config = dict(
    arch='resnet_bottleneck',
    model='audio embedding model',
    dataset='synthesized solo parts of chorales (CocoChorales)',
    train_examples=39062,
    time_shift_ms=100,
    n_mels=64,
    hop_length=320,
    input='log_mel',
    spec_augment=True,
    win_length=400,
    targets=['instrument'],
    num_classes=13,
    embedding_dim=64,
    norm='batchnorm',
    hidden_act='relu',
    depths=[2, 3, 3],
    kernel_size=3,
    stem='deep',
    avg_pool_shortcut=True,
    widths=[256, 448, 784],
    am_softmax_margin=0.2,
    am_softmax_scale=30,
    init='orthogonal',
    residual_init='scaled_by_depth',
    optimizer='adamw',
    learning_rate=0.0048,
    beta1=0.9,
    beta2=0.95,
    eps=1e-08,
    cautious_weight_decay=True,
    max_steps=22900,
    batch_size=128,
    epochs=75.0,
    lr_schedule='cosine',
    final_lr_fraction=0.1,
    warmup_steps=1140,
    weight_decay=0.02,
)
Rows from block 5, named by matrix and row number. Each number is 200 + 40 x the weight over its row's rms, rounded and kept within 0 to 999. All counts start at 0. After the name is the row's rms in percent of the matrix's.
# short1: shortcut pointwise conv (model.blocks.5.short.1.weight, 784x448x1x1), inputs 150-199
short1.637,101,146,208,236,160,320,252,249,208,186,214,189,161,178,181,241,181,222,167,225,176,148,169,221,177,197,142,146,135,178,211,227,227,174,234,153,156,199,162,155,206,248,209,197,142,186,200,185,189,219,254
short1.638,102,261,143,185,213,162,193,124,201,213,223,254,278,166,261,209,220,193,201,239,289,233,218,277,243,226,159,196,260,197,219,240,245,105,166,227,178,213,285,238,210,179,227,184,199,174,251,197,175,200,195
short1.639,098,192,219,185,232,283,235,220,216,244,196,215,195,282,162,202,190,202,238,258,233,164,246,168,265,193,218,168,262,275,229,260,180,235,193,293,186,176,188,202,238,192,191,237,219,247,225,248,182,219,213
short1.640,095,209,174,233,243,172,202,196,270,190,238,276,222,175,166,235,218,177,164,218,214,170,198,316,176,272,135,190,214,228,200,237,149,114,224,216,204,211,148,220,188,274,142,253,235,218,126,140,286,223,253
short1.641,102,216,266,153,208,201,263,253,164,221,222,151,160,259,198,228,175,158,123,173,199,188,230,221,211,169,215,139,227,275,244,278,212,218,202,210,147,181,180,201,176,188,163,188,160,238,138,161,230,178,292
short1.642,101,167,215,264,187,193,201,188,223,245,201,199,200,181,270,205,189,139,244,220,201,121,205,238,243,220,173,203,236,187,219,188,243,189,246,226,222,205,208,163,228,257,187,169,223,190,246,231,213,171,145
short1.643,097,197,173,210,139,183,131,168,182,191,237,252,204,142,179,223,185,219,212,201,189,159,263,221,178,212,192,132,195,204,177,170,228,174,216,186,246,257,189,221,182,173,151,182,198,192,175,179,194,197,150
short1.644,100,150,204,235,245,258,264,170,212,178,263,140,237,288,120,255,131,203,164,221,174,102,181,246,213,185,149,150,252,226,188,262,177,168,256,158,166,121,233,162,200,179,160,232,177,165,209,185,187,196,238
short1.645,100,191,208,148,218,225,252,272,171,201,153,146,198,182,168,233,173,254,190,190,251,232,127,110,257,186,159,179,217,149,251,209,247,229,200,246,132,179,194,175,266,201,264,109,177,261,249,185,190,220,240
short1.646,103,197,209,216,176,233,191,218,257,260,236,245,187,159,245,176,208,213,145,218,193,218,233,227,210,204,191,191,202,203,182,139,283,229,210,267,216,282,228,231,199,208,227,209,262,259,201,203,193,174,160
short1.647,098,152,155,257,278,250,204,231,193,194,262,172,191,225,133,213,105,262,215,237,211,153,140,268,174,150,168,137,220,205,182,215,201,166,209,157,176,120,205,174,207,174,138,210,208,170,214,150,222,208,214
short1.648,103,209,286,153,203,172,252,234,211,273,204,204,133,211,220,252,193,176,209,183,192,144,212,191,181,189,244,217,182,209,283,237,271,178,236,201,221,252,149,239,168,171,264,216,246,228,246,234,261,156,185
short1.649,100,175,227,120,244,228,239,300,222,240,206,238,163,231,307,208,239,218,278,207,238,168,206,162,221,204,244,200,222,199,236,217,231,176,240,284,145,188,206,242,171,199,232,221,286,255,204,271,218,202,137
short1.650,105,201,201,178,192,236,310,151,205,169,178,210,252,254,262,232,209,186,177,196,249,202,171,185,186,210,253,212,191,246,267,232,210,223,173,214,166,171,198,168,229,230,203,195,216,130,277,224,217,137,223
short1.651,102,138,266,253,248,291,225,187,167,190,223,151,186,238,152,199,181,212,175,200,163,202,199,191,193,244,204,182,195,147,167,205,187,215,226,209,142,157,234,163,213,184,148,191,206,129,216,192,192,247,186
short1.652,103,201,164,212,216,179,254,192,211,202,248,180,258,212,241,180,182,203,199,256,227,145,202,233,162,198,186,183,255,265,220,325,175,141,177,146,229,230,274,195,172,242,189,196,189,169,194,192,222,229,137
short1.653,103,187,227,268,206,223,266,249,265,227,152,274,198,139,256,171,111,208,210,148,218,157,154,237,182,196,105,122,187,149,151,217,182,173,226,194,129,225,187,222,210,136,311,236,198,216,173,205,248,232,209
short1.654,107,175,216,152,213,213,249,275,198,170,214,121,176,249,127,237,121,152,176,246,180,167,194,109,221,151,195,175,177,218,157,211,214,237,187,183,213,205,146,201,213,163,239,130,110,263,238,211,227,243,237
short1.655,100,208,197,170,261,209,179,224,210,152,237,161,241,190,200,178,198,146,146,176,196,182,194,187,192,165,188,163,237,255,228,260,251,218,229,189,146,190,134,147,211,221,211,134,177,190,246,125,169,177,271
short1.656,098,157,223,196,175,218,263,219,225,205,207,202,163,119,234,183,171,281,127,202,196,202,199,210,183,192,166,215,166,170,258,193,228,166,184,203,136,210,189,203,113,196,244,126,176,192,197,193,161,204,153
short1.657,100,163,214,203,201,306,277,270,212,162,185,153,194,269,85,207,157,141,187,213,221,101,184,206,263,167,148,148,212,247,249,251,181,195,231,191,175,147,199,143,190,159,174,208,137,238,189,202,187,220,271
short1.658,104,134,162,235,237,163,174,146,205,229,210,284,238,183,232,197,248,231,172,223,163,188,185,272,172,251,230,214,180,136,186,196,182,194,115,268,166,183,238,196,141,187,234,222,251,150,199,179,224,203,142
short1.659,101,211,140,196,204,222,242,83,198,160,191,241,313,191,255,228,197,187,215,235,236,165,175,258,242,202,157,188,255,218,255,224,205,149,153,202,186,236,295,223,191,196,185,175,187,186,238,183,149,127,160
short1.660,101,225,261,156,202,211,187,219,230,235,163,242,155,189,257,291,170,219,122,235,191,184,249,248,168,203,162,161,235,182,278,196,194,111,95,213,147,220,241,237,141,104,228,231,196,245,155,171,132,148,215
short1.661,101,162,168,184,192,184,192,168,200,158,249,220,252,223,272,137,180,242,205,235,208,141,153,277,243,205,163,154,282,176,237,286,160,135,181,186,216,185,255,188,159,185,247,227,240,197,209,188,240,202,141
short1.662,101,205,150,220,196,264,207,225,154,257,204,135,192,210,168,209,164,228,184,252,209,207,216,201,181,187,187,143,158,211,240,241,193,211,183,159,183,196,192,183,239,234,124,202,154,209,170,120,186,234,196
short1.663,101,215,203,213,188,226,200,201,211,254,212,238,210,183,167,151,178,190,129,156,188,212,134,233,197,176,229,200,172,218,136,155,226,275,195,260,250,322,208,231,203,205,211,160,244,281,228,186,209,151,182
short1.664,097,213,241,187,203,264,251,274,232,170,201,207,130,251,240,215,225,173,234,178,248,180,216,176,201,202,246,199,171,246,221,189,231,184,276,220,183,142,150,226,197,166,235,232,244,238,199,310,210,244,159
short1.665,094,277,220,202,252,178,219,294,245,155,215,239,189,215,170,164,189,274,222,228,265,236,204,224,144,212,214,181,219,197,211,217,144,195,158,264,173,260,236,260,225,223,182,260,251,224,208,182,239,186,199
short1.666,104,158,272,189,182,188,257,222,238,178,177,202,203,131,202,141,140,243,118,205,129,170,157,164,218,170,219,153,200,212,157,193,229,232,228,171,80,213,258,141,194,181,155,182,150,152,239,162,197,246,208
short1.667,101,191,231,215,210,255,289,196,277,140,126,236,198,230,229,222,176,206,189,173,222,154,185,216,154,200,239,166,221,264,199,240,151,196,177,199,211,193,262,172,202,204,155,242,213,106,204,190,265,232,159
short1.668,102,168,177,167,168,245,243,158,257,243,175,187,212,266,170,200,213,155,234,214,201,162,193,131,255,200,198,203,211,255,198,241,236,191,233,268,142,109,201,177,202,215,189,203,211,277,170,218,177,162,189
short1.669,094,201,208,177,251,191,226,163,208,250,257,225,262,255,159,155,175,211,208,224,172,172,188,235,236,166,178,287,226,175,172,195,283,288,201,281,226,209,151,236,236,231,289,174,221,344,259,110,230,189,170
short1.670,097,237,237,191,187,187,239,182,179,238,220,168,151,222,171,205,157,225,202,94,220,174,224,165,159,208,228,156,179,207,137,172,237,186,191,261,203,175,174,224,162,114,239,194,189,184,246,217,219,205,156
short1.671,103,180,147,210,274,184,193,200,205,189,263,202,202,244,158,225,154,174,193,216,224,154,169,296,218,212,162,216,232,229,269,321,160,175,219,229,248,175,219,201,171,196,143,203,209,140,239,235,274,285,236
short1.672,102,167,233,179,167,178,154,224,199,275,210,227,212,187,279,273,165,257,165,140,130,244,197,143,215,183,194,195,184,232,247,161,222,200,167,240,206,240,200,186,182,185,177,227,255,208,136,174,213,165,189
short1.673,100,276,219,128,143,150,199,187,191,230,164,220,119,161,215,213,234,191,156,203,222,212,204,224,175,169,250,157,204,188,200,171,152,206,112,211,92,187,196,275,115,121,210,232,191,216,191,210,153,121,192
short1.674,108,242,240,147,163,209,227,241,195,192,217,171,171,260,174,213,153,193,143,211,192,176,214,212,203,152,236,110,184,278,188,196,205,215,207,171,181,212,146,200,203,158,160,190,162,261,169,205,194,185,265
short1.675,103,149,180,161,231,220,236,238,281,209,162,165,173,222,201,150,106,198,193,187,197,211,172,199,154,111,207,190,222,259,199,196,215,223,197,237,239,228,156,168,137,116,221,199,156,274,194,224,218,202,190
short1.676,094,224,241,195,148,179,215,203,176,111,181,190,103,197,250,218,173,220,231,174,177,244,248,182,272,198,114,251,266,165,143,136,170,190,312,241,111,190,202,181,309,231,196,167,221,143,198,258,226,219,191
short1.677,105,148,173,173,208,223,262,239,265,172,165,198,191,252,237,167,154,171,229,205,243,161,183,194,156,176,203,190,173,265,224,216,162,169,158,239,147,137,188,194,161,137,222,208,166,211,174,208,188,180,200
short1.678,099,238,229,166,150,152,238,191,134,168,185,171,97,219,216,213,223,177,229,213,253,224,221,157,294,181,180,204,237,202,197,240,202,211,259,219,198,188,184,139,285,253,193,154,237,225,187,260,224,239,189
short1.679,098,209,201,200,185,192,236,246,186,177,206,110,178,252,156,186,145,246,249,193,173,199,153,116,86,127,222,219,185,217,217,225,183,261,180,202,240,177,203,203,189,196,157,222,200,223,237,175,203,185,208
short1.680,097,190,264,173,233,200,192,169,227,318,200,232,176,182,222,295,156,239,165,228,178,193,242,232,144,216,173,187,220,218,287,204,233,117,159,245,184,245,195,254,137,220,248,243,167,218,148,217,132,84,252
short1.681,096,170,159,236,210,251,177,212,252,217,181,205,200,259,217,274,121,197,174,163,171,217,207,174,237,154,193,226,219,195,179,170,219,172,253,194,191,122,198,209,263,214,158,216,192,213,189,181,143,143,210
short1.682,093,192,216,214,178,159,223,236,208,164,185,241,193,219,243,169,143,251,186,222,264,137,175,220,183,199,236,95,235,171,229,220,194,145,161,162,136,147,253,200,171,180,115,233,180,132,240,140,204,283,172
short1.683,092,213,184,222,203,178,143,183,281,176,207,335,195,173,211,188,302,169,187,186,211,179,215,307,209,359,224,200,201,202,226,187,160,164,194,211,209,200,288,190,141,238,155,213,269,179,177,206,250,239,191
short1.684,102,220,264,190,191,190,224,250,153,251,215,185,169,211,177,229,278,199,180,200,239,222,139,233,192,248,265,171,146,234,173,150,172,228,269,220,158,178,143,202,236,196,187,164,264,251,177,221,252,209,206
short1.685,094,223,245,149,233,159,178,301,182,249,203,223,149,217,235,226,238,187,282,185,272,173,194,167,192,176,264,213,206,192,283,255,248,207,232,284,210,192,201,206,176,192,196,219,292,307,249,262,236,191,193
short1.686,102,185,288,168,228,192,217,214,184,228,220,227,171,183,244,285,188,180,112,182,183,197,232,245,187,201,213,155,217,212,302,218,166,167,107,236,127,209,211,225,151,123,231,221,195,224,133,156,176,158,215
short1.687,098,198,290,145,219,194,247,297,203,259,188,180,162,205,268,301,217,248,213,152,175,178,219,159,214,220,200,216,163,235,290,204,228,142,253,233,218,174,188,253,259,209,204,182,279,223,208,238,253,139,218
short1.688,100,208,212,241,221,179,245,208,265,241,190,273,224,170,202,165,79,180,238,171,220,182,129,249,197,180,149,197,213,162,115,162,207,225,195,268,232,240,204,201,218,157,299,276,190,284,210,241,244,204,137
short1.689,103,234,230,167,192,231,199,252,220,266,177,228,136,191,278,285,177,202,151,200,221,174,260,214,147,154,187,172,240,214,279,195,181,142,82,211,117,204,171,266,132,147,256,225,192,228,135,191,146,125,196
short1.690,097,222,248,169,182,190,228,270,178,137,185,167,123,218,205,218,200,183,218,231,248,204,231,112,308,201,174,213,221,170,180,141,188,215,322,221,217,156,168,189,296,205,155,117,215,179,187,295,239,247,212
short1.691,097,166,228,230,203,196,149,196,190,198,187,235,191,199,194,185,174,232,174,206,148,245,139,222,207,172,208,222,213,226,165,188,207,316,194,196,271,292,180,240,211,151,179,169,234,292,240,194,201,165,175
short1.692,099,154,217,204,209,177,171,172,183,218,160,150,212,181,162,194,169,327,201,188,128,220,238,164,153,223,184,139,173,169,181,199,215,224,175,196,176,207,227,222,191,132,234,202,193,122,212,194,216,227,191
short1.693,097,220,222,204,232,176,169,300,205,113,160,165,244,256,166,180,181,183,226,201,144,107,273,120,239,173,98,158,261,236,259,220,186,168,242,197,195,184,181,230,194,192,226,115,165,236,239,204,233,249,290
short1.694,102,153,186,196,167,258,176,143,252,134,201,245,263,207,212,205,232,181,191,187,162,189,176,190,129,196,163,269,182,220,190,187,187,224,138,172,171,186,180,198,142,285,105,206,212,200,170,143,185,177,170
short1.695,097,138,220,203,261,248,214,123,146,182,242,116,167,277,147,242,205,171,179,181,161,150,209,118,216,210,241,218,174,197,195,212,158,263,241,195,234,160,214,164,208,161,180,225,167,168,285,191,193,200,198
short1.696,105,194,205,168,180,208,214,253,199,186,198,153,200,198,212,197,295,185,230,183,218,200,198,191,200,210,275,183,200,247,191,129,147,243,262,194,173,149,138,212,218,194,208,182,252,198,162,268,225,213,204
short1.697,098,203,226,150,194,219,170,185,205,197,211,226,172,273,212,227,272,144,179,254,173,184,187,155,185,188,224,176,214,102,185,152,208,299,192,219,184,159,169,174,147,197,160,249,197,235,263,171,213,190,181
short1.698,097,141,255,187,172,261,212,247,230,215,163,242,161,228,227,225,192,262,157,238,207,191,220,192,236,198,164,230,175,139,234,262,270,180,271,272,164,175,235,151,169,243,197,177,186,209,213,220,192,197,184
short1.699,101,266,203,251,215,169,152,197,246,186,211,267,177,239,162,231,245,243,176,216,286,218,203,261,121,267,214,156,133,224,183,174,194,114,129,196,190,152,200,231,201,201,222,243,287,239,182,162,232,184,180
short1.700,103,199,225,164,188,146,196,214,212,132,231,182,177,184,208,186,244,213,244,219,184,183,230,221,199,263,226,187,207,189,156,150,164,193,240,199,170,135,249,221,246,237,232,223,212,181,208,226,238,245,182
short1.701,096,174,233,138,210,292,238,187,260,245,195,248,241,275,148,228,219,197,220,229,198,148,241,191,250,190,229,190,237,224,226,254,220,242,214,262,161,189,220,142,208,217,173,225,229,272,209,200,147,157,203
short1.702,101,160,228,285,240,308,233,160,201,155,211,166,215,219,186,205,191,199,203,179,192,233,135,182,195,158,198,205,231,137,188,192,197,212,199,247,119,115,181,186,202,232,133,208,202,174,198,141,162,159,197
short1.703,097,178,259,166,303,193,293,287,186,238,202,136,196,217,172,280,149,183,219,144,174,153,216,187,214,174,162,183,241,212,267,217,264,192,251,178,177,224,185,177,221,202,215,198,171,264,246,242,277,211,287
short1.704,100,247,214,178,179,105,215,182,211,169,251,200,191,233,205,175,250,175,253,214,191,216,228,252,215,206,198,256,242,182,126,194,167,222,242,271,249,202,207,192,232,303,224,219,229,212,194,270,250,287,151
short1.705,102,232,243,166,204,234,291,318,272,266,185,169,169,182,199,240,99,222,207,237,258,160,158,150,185,191,207,181,244,193,211,186,143,180,184,131,150,255,162,225,197,134,233,196,151,274,169,189,188,187,254
short1.706,099,230,192,173,159,184,260,259,214,187,216,198,206,163,237,187,245,147,296,135,237,126,147,197,180,196,276,195,191,241,191,218,237,203,259,215,231,170,198,205,141,225,218,227,249,193,228,331,245,236,138
short1.707,101,268,161,226,189,178,197,212,257,184,184,235,270,215,199,114,237,180,243,231,248,167,143,230,168,253,218,209,159,216,124,233,172,140,237,210,213,176,302,238,240,182,214,277,263,155,231,213,293,236,132
short1.708,102,221,135,204,226,212,249,240,254,198,206,199,229,197,254,195,195,199,215,249,217,178,200,232,242,185,160,188,275,197,205,249,165,118,194,169,230,241,274,248,224,211,240,159,178,230,203,197,197,160,153
short1.709,100,275,226,138,228,210,233,276,220,253,207,161,157,158,174,244,184,218,208,202,226,175,167,144,177,167,239,150,200,203,184,150,184,194,172,132,154,266,144,274,214,207,200,161,173,268,144,196,174,196,222
short1.710,100,198,176,186,212,195,182,168,224,187,217,210,240,247,234,225,223,153,187,262,185,148,236,234,210,199,156,162,270,154,186,263,230,170,211,178,210,225,274,222,190,224,136,200,209,177,245,143,229,224,205
short1.711,103,163,231,253,222,305,285,274,153,151,194,170,193,236,138,176,168,206,233,183,217,68,201,231,199,199,163,158,165,190,210,202,195,232,240,190,163,163,185,174,222,190,176,205,199,219,186,179,214,242,226
short1.712,103,225,163,223,241,207,182,201,161,201,215,166,172,219,252,201,176,189,249,193,258,191,215,132,318,172,187,209,289,178,248,206,199,179,243,275,175,191,191,203,233,221,218,139,189,173,198,227,178,133,203
short1.713,103,202,238,218,265,226,241,189,225,149,176,195,185,279,112,270,137,202,162,184,199,135,237,212,157,228,211,152,196,279,192,234,161,161,209,184,189,136,216,202,182,192,209,222,173,147,208,181,251,269,241
short1.714,097,214,236,147,205,197,194,198,165,198,190,207,200,295,167,152,211,179,173,260,234,201,171,176,170,142,264,167,178,82,178,162,274,273,135,221,184,144,125,184,170,189,186,205,204,256,245,162,211,157,185
short1.715,102,190,177,176,176,176,127,185,245,162,191,251,199,178,221,196,285,155,191,223,216,177,169,236,198,361,207,193,198,188,158,145,174,146,201,188,176,201,315,194,155,238,159,206,234,159,193,224,230,227,165
short1.716,099,183,249,258,253,137,229,242,214,259,163,176,162,199,194,203,166,153,196,228,189,138,215,203,255,228,159,201,246,215,250,213,209,185,268,188,210,244,181,219,186,155,162,122,215,184,229,270,240,218,260
short1.717,098,163,154,213,225,236,184,91,184,219,180,233,337,198,220,204,182,183,206,196,216,161,190,240,210,192,135,201,215,198,237,175,212,171,197,215,150,229,202,180,181,183,182,163,199,174,211,204,145,98,200
short1.718,102,160,192,210,197,168,204,257,213,207,186,237,186,146,213,177,164,302,167,145,149,253,167,225,126,207,232,220,180,233,181,218,215,245,139,203,219,282,254,211,146,134,217,228,193,214,212,185,233,255,172
short1.719,103,200,196,157,204,231,201,159,172,154,219,174,193,237,146,192,176,223,163,246,137,159,232,139,143,178,181,214,147,223,197,162,231,176,154,166,227,195,144,220,177,200,238,186,185,225,232,121,185,126,205
short1.720,106,105,241,208,200,214,266,198,245,170,168,219,256,206,261,204,229,158,210,186,182,160,148,171,132,187,236,194,228,271,237,150,168,200,143,162,167,155,200,161,94,232,129,208,184,196,184,160,180,144,160
short1.721,103,234,203,194,224,185,222,238,211,113,176,209,193,253,175,152,233,227,202,244,279,181,187,195,124,180,293,172,160,187,233,199,186,188,84,201,139,160,226,213,160,206,169,233,200,211,228,192,184,194,170
short1.722,105,239,244,154,220,183,204,283,248,218,211,208,175,215,210,240,176,215,141,242,211,244,204,222,207,200,159,208,160,220,185,186,180,159,175,154,159,196,207,234,209,104,201,198,150,286,142,211,175,161,257
short1.723,101,233,241,188,215,180,221,286,255,188,221,252,184,228,206,265,184,260,173,269,214,162,180,249,185,215,195,216,169,194,196,198,206,117,120,157,173,183,253,242,180,95,152,205,218,228,199,182,198,241,184
short1.724,098,175,164,271,234,245,242,83,182,210,241,232,222,190,239,229,139,198,196,167,200,131,179,255,205,215,110,211,172,227,229,185,244,155,154,178,168,239,207,185,189,142,185,143,207,110,221,196,201,191,163
short1.725,103,266,188,205,151,167,244,249,225,132,203,189,196,186,209,113,246,143,275,175,251,167,156,187,172,182,254,237,207,205,139,231,143,208,243,192,224,186,217,195,167,190,242,274,205,176,203,300,236,230,141
short1.726,101,208,259,152,256,218,240,250,203,238,215,178,172,198,242,272,231,163,147,134,195,214,174,172,198,181,224,208,275,217,272,221,139,225,89,241,148,203,162,223,195,141,209,199,197,231,162,173,198,179,218
short1.727,100,208,155,140,272,213,176,200,199,265,194,211,198,236,116,215,231,233,223,232,229,248,207,185,248,179,180,194,241,208,229,244,184,265,195,276,151,173,206,191,224,168,192,152,199,255,242,251,168,222,242
short1.728,101,200,205,168,222,206,299,275,243,248,164,203,199,165,202,238,203,265,205,150,294,247,150,166,248,191,143,198,233,166,269,207,216,228,199,273,190,217,183,211,252,235,239,158,202,224,251,187,179,192,234
short1.729,102,197,187,200,195,111,162,151,154,167,232,199,204,258,233,183,265,205,153,239,217,237,208,217,193,214,224,197,171,124,236,186,177,242,189,253,185,139,190,137,227,241,103,174,221,180,239,154,206,227,197
short1.730,099,193,207,222,198,180,185,248,224,291,214,236,209,182,224,267,174,189,212,142,177,151,179,196,236,114,175,180,192,169,251,193,214,196,223,276,227,215,182,202,181,147,196,231,266,222,214,229,196,141,169
short1.731,097,230,198,220,248,202,183,199,185,186,217,118,204,199,193,193,200,159,276,171,204,191,164,132,197,194,167,242,268,195,218,223,161,183,144,243,206,162,218,223,180,213,177,229,131,205,200,178,184,160,224
short1.732,097,169,199,114,168,297,253,271,224,214,224,200,141,215,284,184,223,187,292,209,240,171,189,156,246,150,257,189,196,267,222,209,176,194,248,245,185,154,167,250,169,200,198,214,213,205,176,281,187,233,166
short1.733,100,200,205,195,206,277,269,232,235,191,156,187,202,284,253,219,189,157,218,228,214,151,222,157,135,183,271,169,206,304,223,207,175,198,149,223,183,163,186,220,146,199,244,204,197,235,195,225,225,235,160
short1.734,100,211,211,141,221,203,281,297,278,208,198,163,155,211,172,190,77,183,137,218,255,208,182,214,185,189,201,218,142,250,156,186,201,159,198,181,190,171,193,194,179,141,222,214,160,269,180,203,220,232,231
short1.735,098,187,222,175,143,229,221,231,225,186,114,203,218,325,185,220,123,220,207,207,184,180,199,192,159,157,197,176,214,182,220,201,234,152,170,225,188,102,187,190,177,182,110,227,164,204,214,138,179,198,149
short1.736,104,152,206,223,253,180,235,215,131,202,157,161,235,172,205,124,138,121,217,169,229,167,226,182,233,194,190,219,302,218,219,275,174,164,183,259,185,219,217,196,203,189,193,150,187,234,223,182,190,160,223
short1.737,098,255,183,217,156,245,198,208,220,205,213,193,216,223,201,210,220,156,239,192,198,184,174,202,261,221,189,236,226,197,111,138,251,221,297,232,237,238,240,215,238,247,252,164,208,255,181,249,237,214,150
short1.738,102,163,270,250,243,253,292,185,135,142,197,194,177,200,143,200,180,240,226,156,238,166,183,197,204,267,228,159,191,158,156,177,170,246,215,229,135,153,193,151,223,226,152,202,176,185,189,218,209,186,179
short1.739,097,223,275,146,282,200,241,304,193,311,222,223,205,175,161,225,182,152,179,260,237,154,187,233,227,196,150,170,234,239,298,339,210,175,229,267,161,192,189,186,192,201,182,179,187,298,186,220,231,209,318
short1.740,101,127,198,231,160,301,243,195,288,229,183,202,219,203,164,226,139,185,181,176,147,198,150,177,190,148,201,217,237,160,138,225,270,172,227,194,161,168,165,125,198,253,205,204,151,260,180,157,124,138,195
short1.741,103,214,126,236,152,188,194,110,188,220,207,238,265,150,237,169,216,195,188,209,222,228,190,240,200,210,188,253,220,204,219,196,249,152,123,253,179,223,236,177,248,215,200,237,246,122,256,190,205,209,172
short1.742,099,194,205,216,171,153,183,278,175,267,216,186,164,185,224,225,173,184,236,181,206,177,216,188,283,122,200,184,223,171,242,211,228,250,259,274,200,225,163,163,205,177,230,161,254,251,253,249,199,176,216
short1.743,104,179,198,153,199,156,141,187,204,152,178,204,181,188,210,202,287,206,171,228,207,184,179,228,182,298,257,152,137,163,125,112,245,145,155,216,142,159,294,197,165,223,162,172,225,158,202,199,218,191,160
short1.744,109,234,244,230,201,130,159,250,213,97,200,260,210,184,217,163,288,250,193,207,182,233,221,259,195,283,206,214,161,154,212,134,168,219,204,183,157,153,242,227,245,230,209,210,259,160,206,188,206,200,207
short1.745,099,286,229,227,220,191,218,265,189,178,177,226,218,196,174,199,234,296,138,168,166,253,171,219,190,227,152,193,138,197,188,146,207,180,221,225,177,227,128,194,252,203,237,171,239,213,177,175,229,125,293
short1.746,100,255,188,258,195,171,151,211,181,206,170,203,256,168,206,125,162,232,212,198,252,222,171,187,197,167,184,151,256,133,128,193,232,204,172,218,153,219,254,216,172,188,243,242,133,231,206,198,203,195,118
short1.747,096,122,263,165,191,143,206,274,189,235,226,173,264,196,215,287,209,180,244,167,91,134,248,196,215,222,182,152,211,248,241,163,223,165,256,216,205,200,193,242,171,196,218,165,207,192,214,234,246,221,215
short1.748,101,189,235,149,242,204,240,263,181,226,220,186,194,201,253,272,220,159,146,153,189,219,185,177,198,146,213,208,262,206,284,219,139,217,112,252,146,192,197,209,194,105,206,177,197,243,160,151,191,167,230
short1.749,100,220,344,239,191,208,234,196,194,241,171,166,143,211,190,237,181,190,169,190,181,206,269,162,166,191,250,150,197,264,274,210,182,174,155,235,224,204,134,282,146,199,220,233,176,172,154,236,206,159,193
short1.750,099,216,150,204,183,175,259,292,236,184,212,197,215,124,260,163,123,224,251,208,188,222,149,222,142,178,178,216,270,259,210,151,219,192,177,193,210,265,247,207,197,183,234,187,179,221,198,197,251,248,179
short1.751,103,224,173,243,259,237,199,205,197,182,219,151,183,240,232,197,153,178,235,176,242,190,194,131,286,148,223,269,285,207,240,192,246,211,264,270,189,180,159,196,236,248,205,143,208,225,245,221,214,142,234
short1.752,098,138,205,180,177,141,151,176,194,232,190,184,221,190,231,212,176,297,222,213,132,236,288,233,184,217,145,165,209,170,205,190,214,173,192,245,188,185,170,223,211,206,264,215,197,128,163,224,194,172,228
short1.753,099,243,314,188,208,236,261,200,187,211,224,137,217,201,218,219,174,213,177,161,200,154,172,132,198,228,227,163,198,299,212,233,205,201,221,160,244,203,250,231,204,205,209,150,174,144,207,190,234,170,126
short1.754,101,171,194,200,217,124,117,161,217,248,187,251,153,195,186,220,290,211,199,193,182,162,180,277,230,317,210,167,167,139,194,169,203,170,188,234,163,182,289,194,160,184,198,194,238,151,203,239,228,210,165
short1.755,102,222,193,186,194,146,114,165,104,172,228,163,216,212,214,206,212,190,133,181,213,214,170,135,180,153,201,180,147,186,225,185,227,239,164,221,214,187,151,186,242,213,142,121,204,190,244,115,179,152,221
short1.756,099,162,237,173,227,172,203,235,204,281,227,220,217,185,275,307,187,256,190,188,154,194,239,198,214,200,159,232,187,184,304,176,223,207,179,258,192,214,243,197,199,184,152,215,276,210,216,155,215,117,231
short1.757,098,211,200,167,265,235,237,154,185,204,171,165,231,200,242,158,178,162,175,189,218,144,263,199,200,193,192,224,175,221,220,193,232,199,221,148,223,173,205,157,203,222,204,122,191,135,287,210,197,189,194
short1.758,096,223,166,214,235,233,231,229,226,217,259,209,200,203,210,255,169,180,171,229,236,189,182,259,223,203,188,185,270,245,258,351,163,159,213,196,244,237,210,221,169,180,159,200,197,198,192,207,231,255,208
short1.759,105,251,286,205,193,137,232,214,160,217,255,224,203,222,156,254,265,220,140,182,204,213,154,235,117,261,240,191,150,214,211,181,201,208,180,181,186,185,175,220,234,182,230,180,283,209,215,187,284,205,216
short1.760,098,108,251,284,208,300,236,126,208,216,224,177,191,232,160,234,185,196,150,176,124,174,211,202,202,182,189,196,185,130,148,186,196,182,233,203,157,208,221,176,200,226,160,229,195,145,187,180,168,220,182
short1.761,100,171,199,223,203,209,210,150,192,229,230,234,149,159,298,235,186,243,184,159,187,249,256,209,240,162,182,213,193,186,234,170,251,216,239,231,184,187,202,205,203,203,205,191,268,185,181,189,208,154,150
short1.762,102,258,211,165,224,211,247,230,201,270,192,212,174,149,193,226,225,327,118,216,189,288,156,187,200,203,208,169,159,133,222,137,251,225,218,227,131,212,191,204,233,219,239,158,173,200,261,199,171,116,250
short1.763,101,192,272,165,154,161,199,228,179,262,236,209,180,237,234,288,222,170,235,195,153,181,249,205,219,233,181,150,175,240,209,112,203,159,264,231,221,173,197,257,210,198,236,182,228,219,190,303,214,208,201
short1.764,103,150,172,226,123,249,248,128,306,207,151,267,231,171,242,173,233,153,215,233,145,217,150,243,198,207,172,236,193,207,166,192,262,213,184,248,159,208,211,206,167,224,216,223,197,229,195,139,230,134,191
short1.765,104,280,252,126,241,229,268,307,261,260,191,176,166,167,196,277,207,236,187,212,230,195,138,165,167,187,221,161,226,208,225,130,184,206,157,164,101,204,175,256,189,140,229,191,187,276,183,192,189,149,250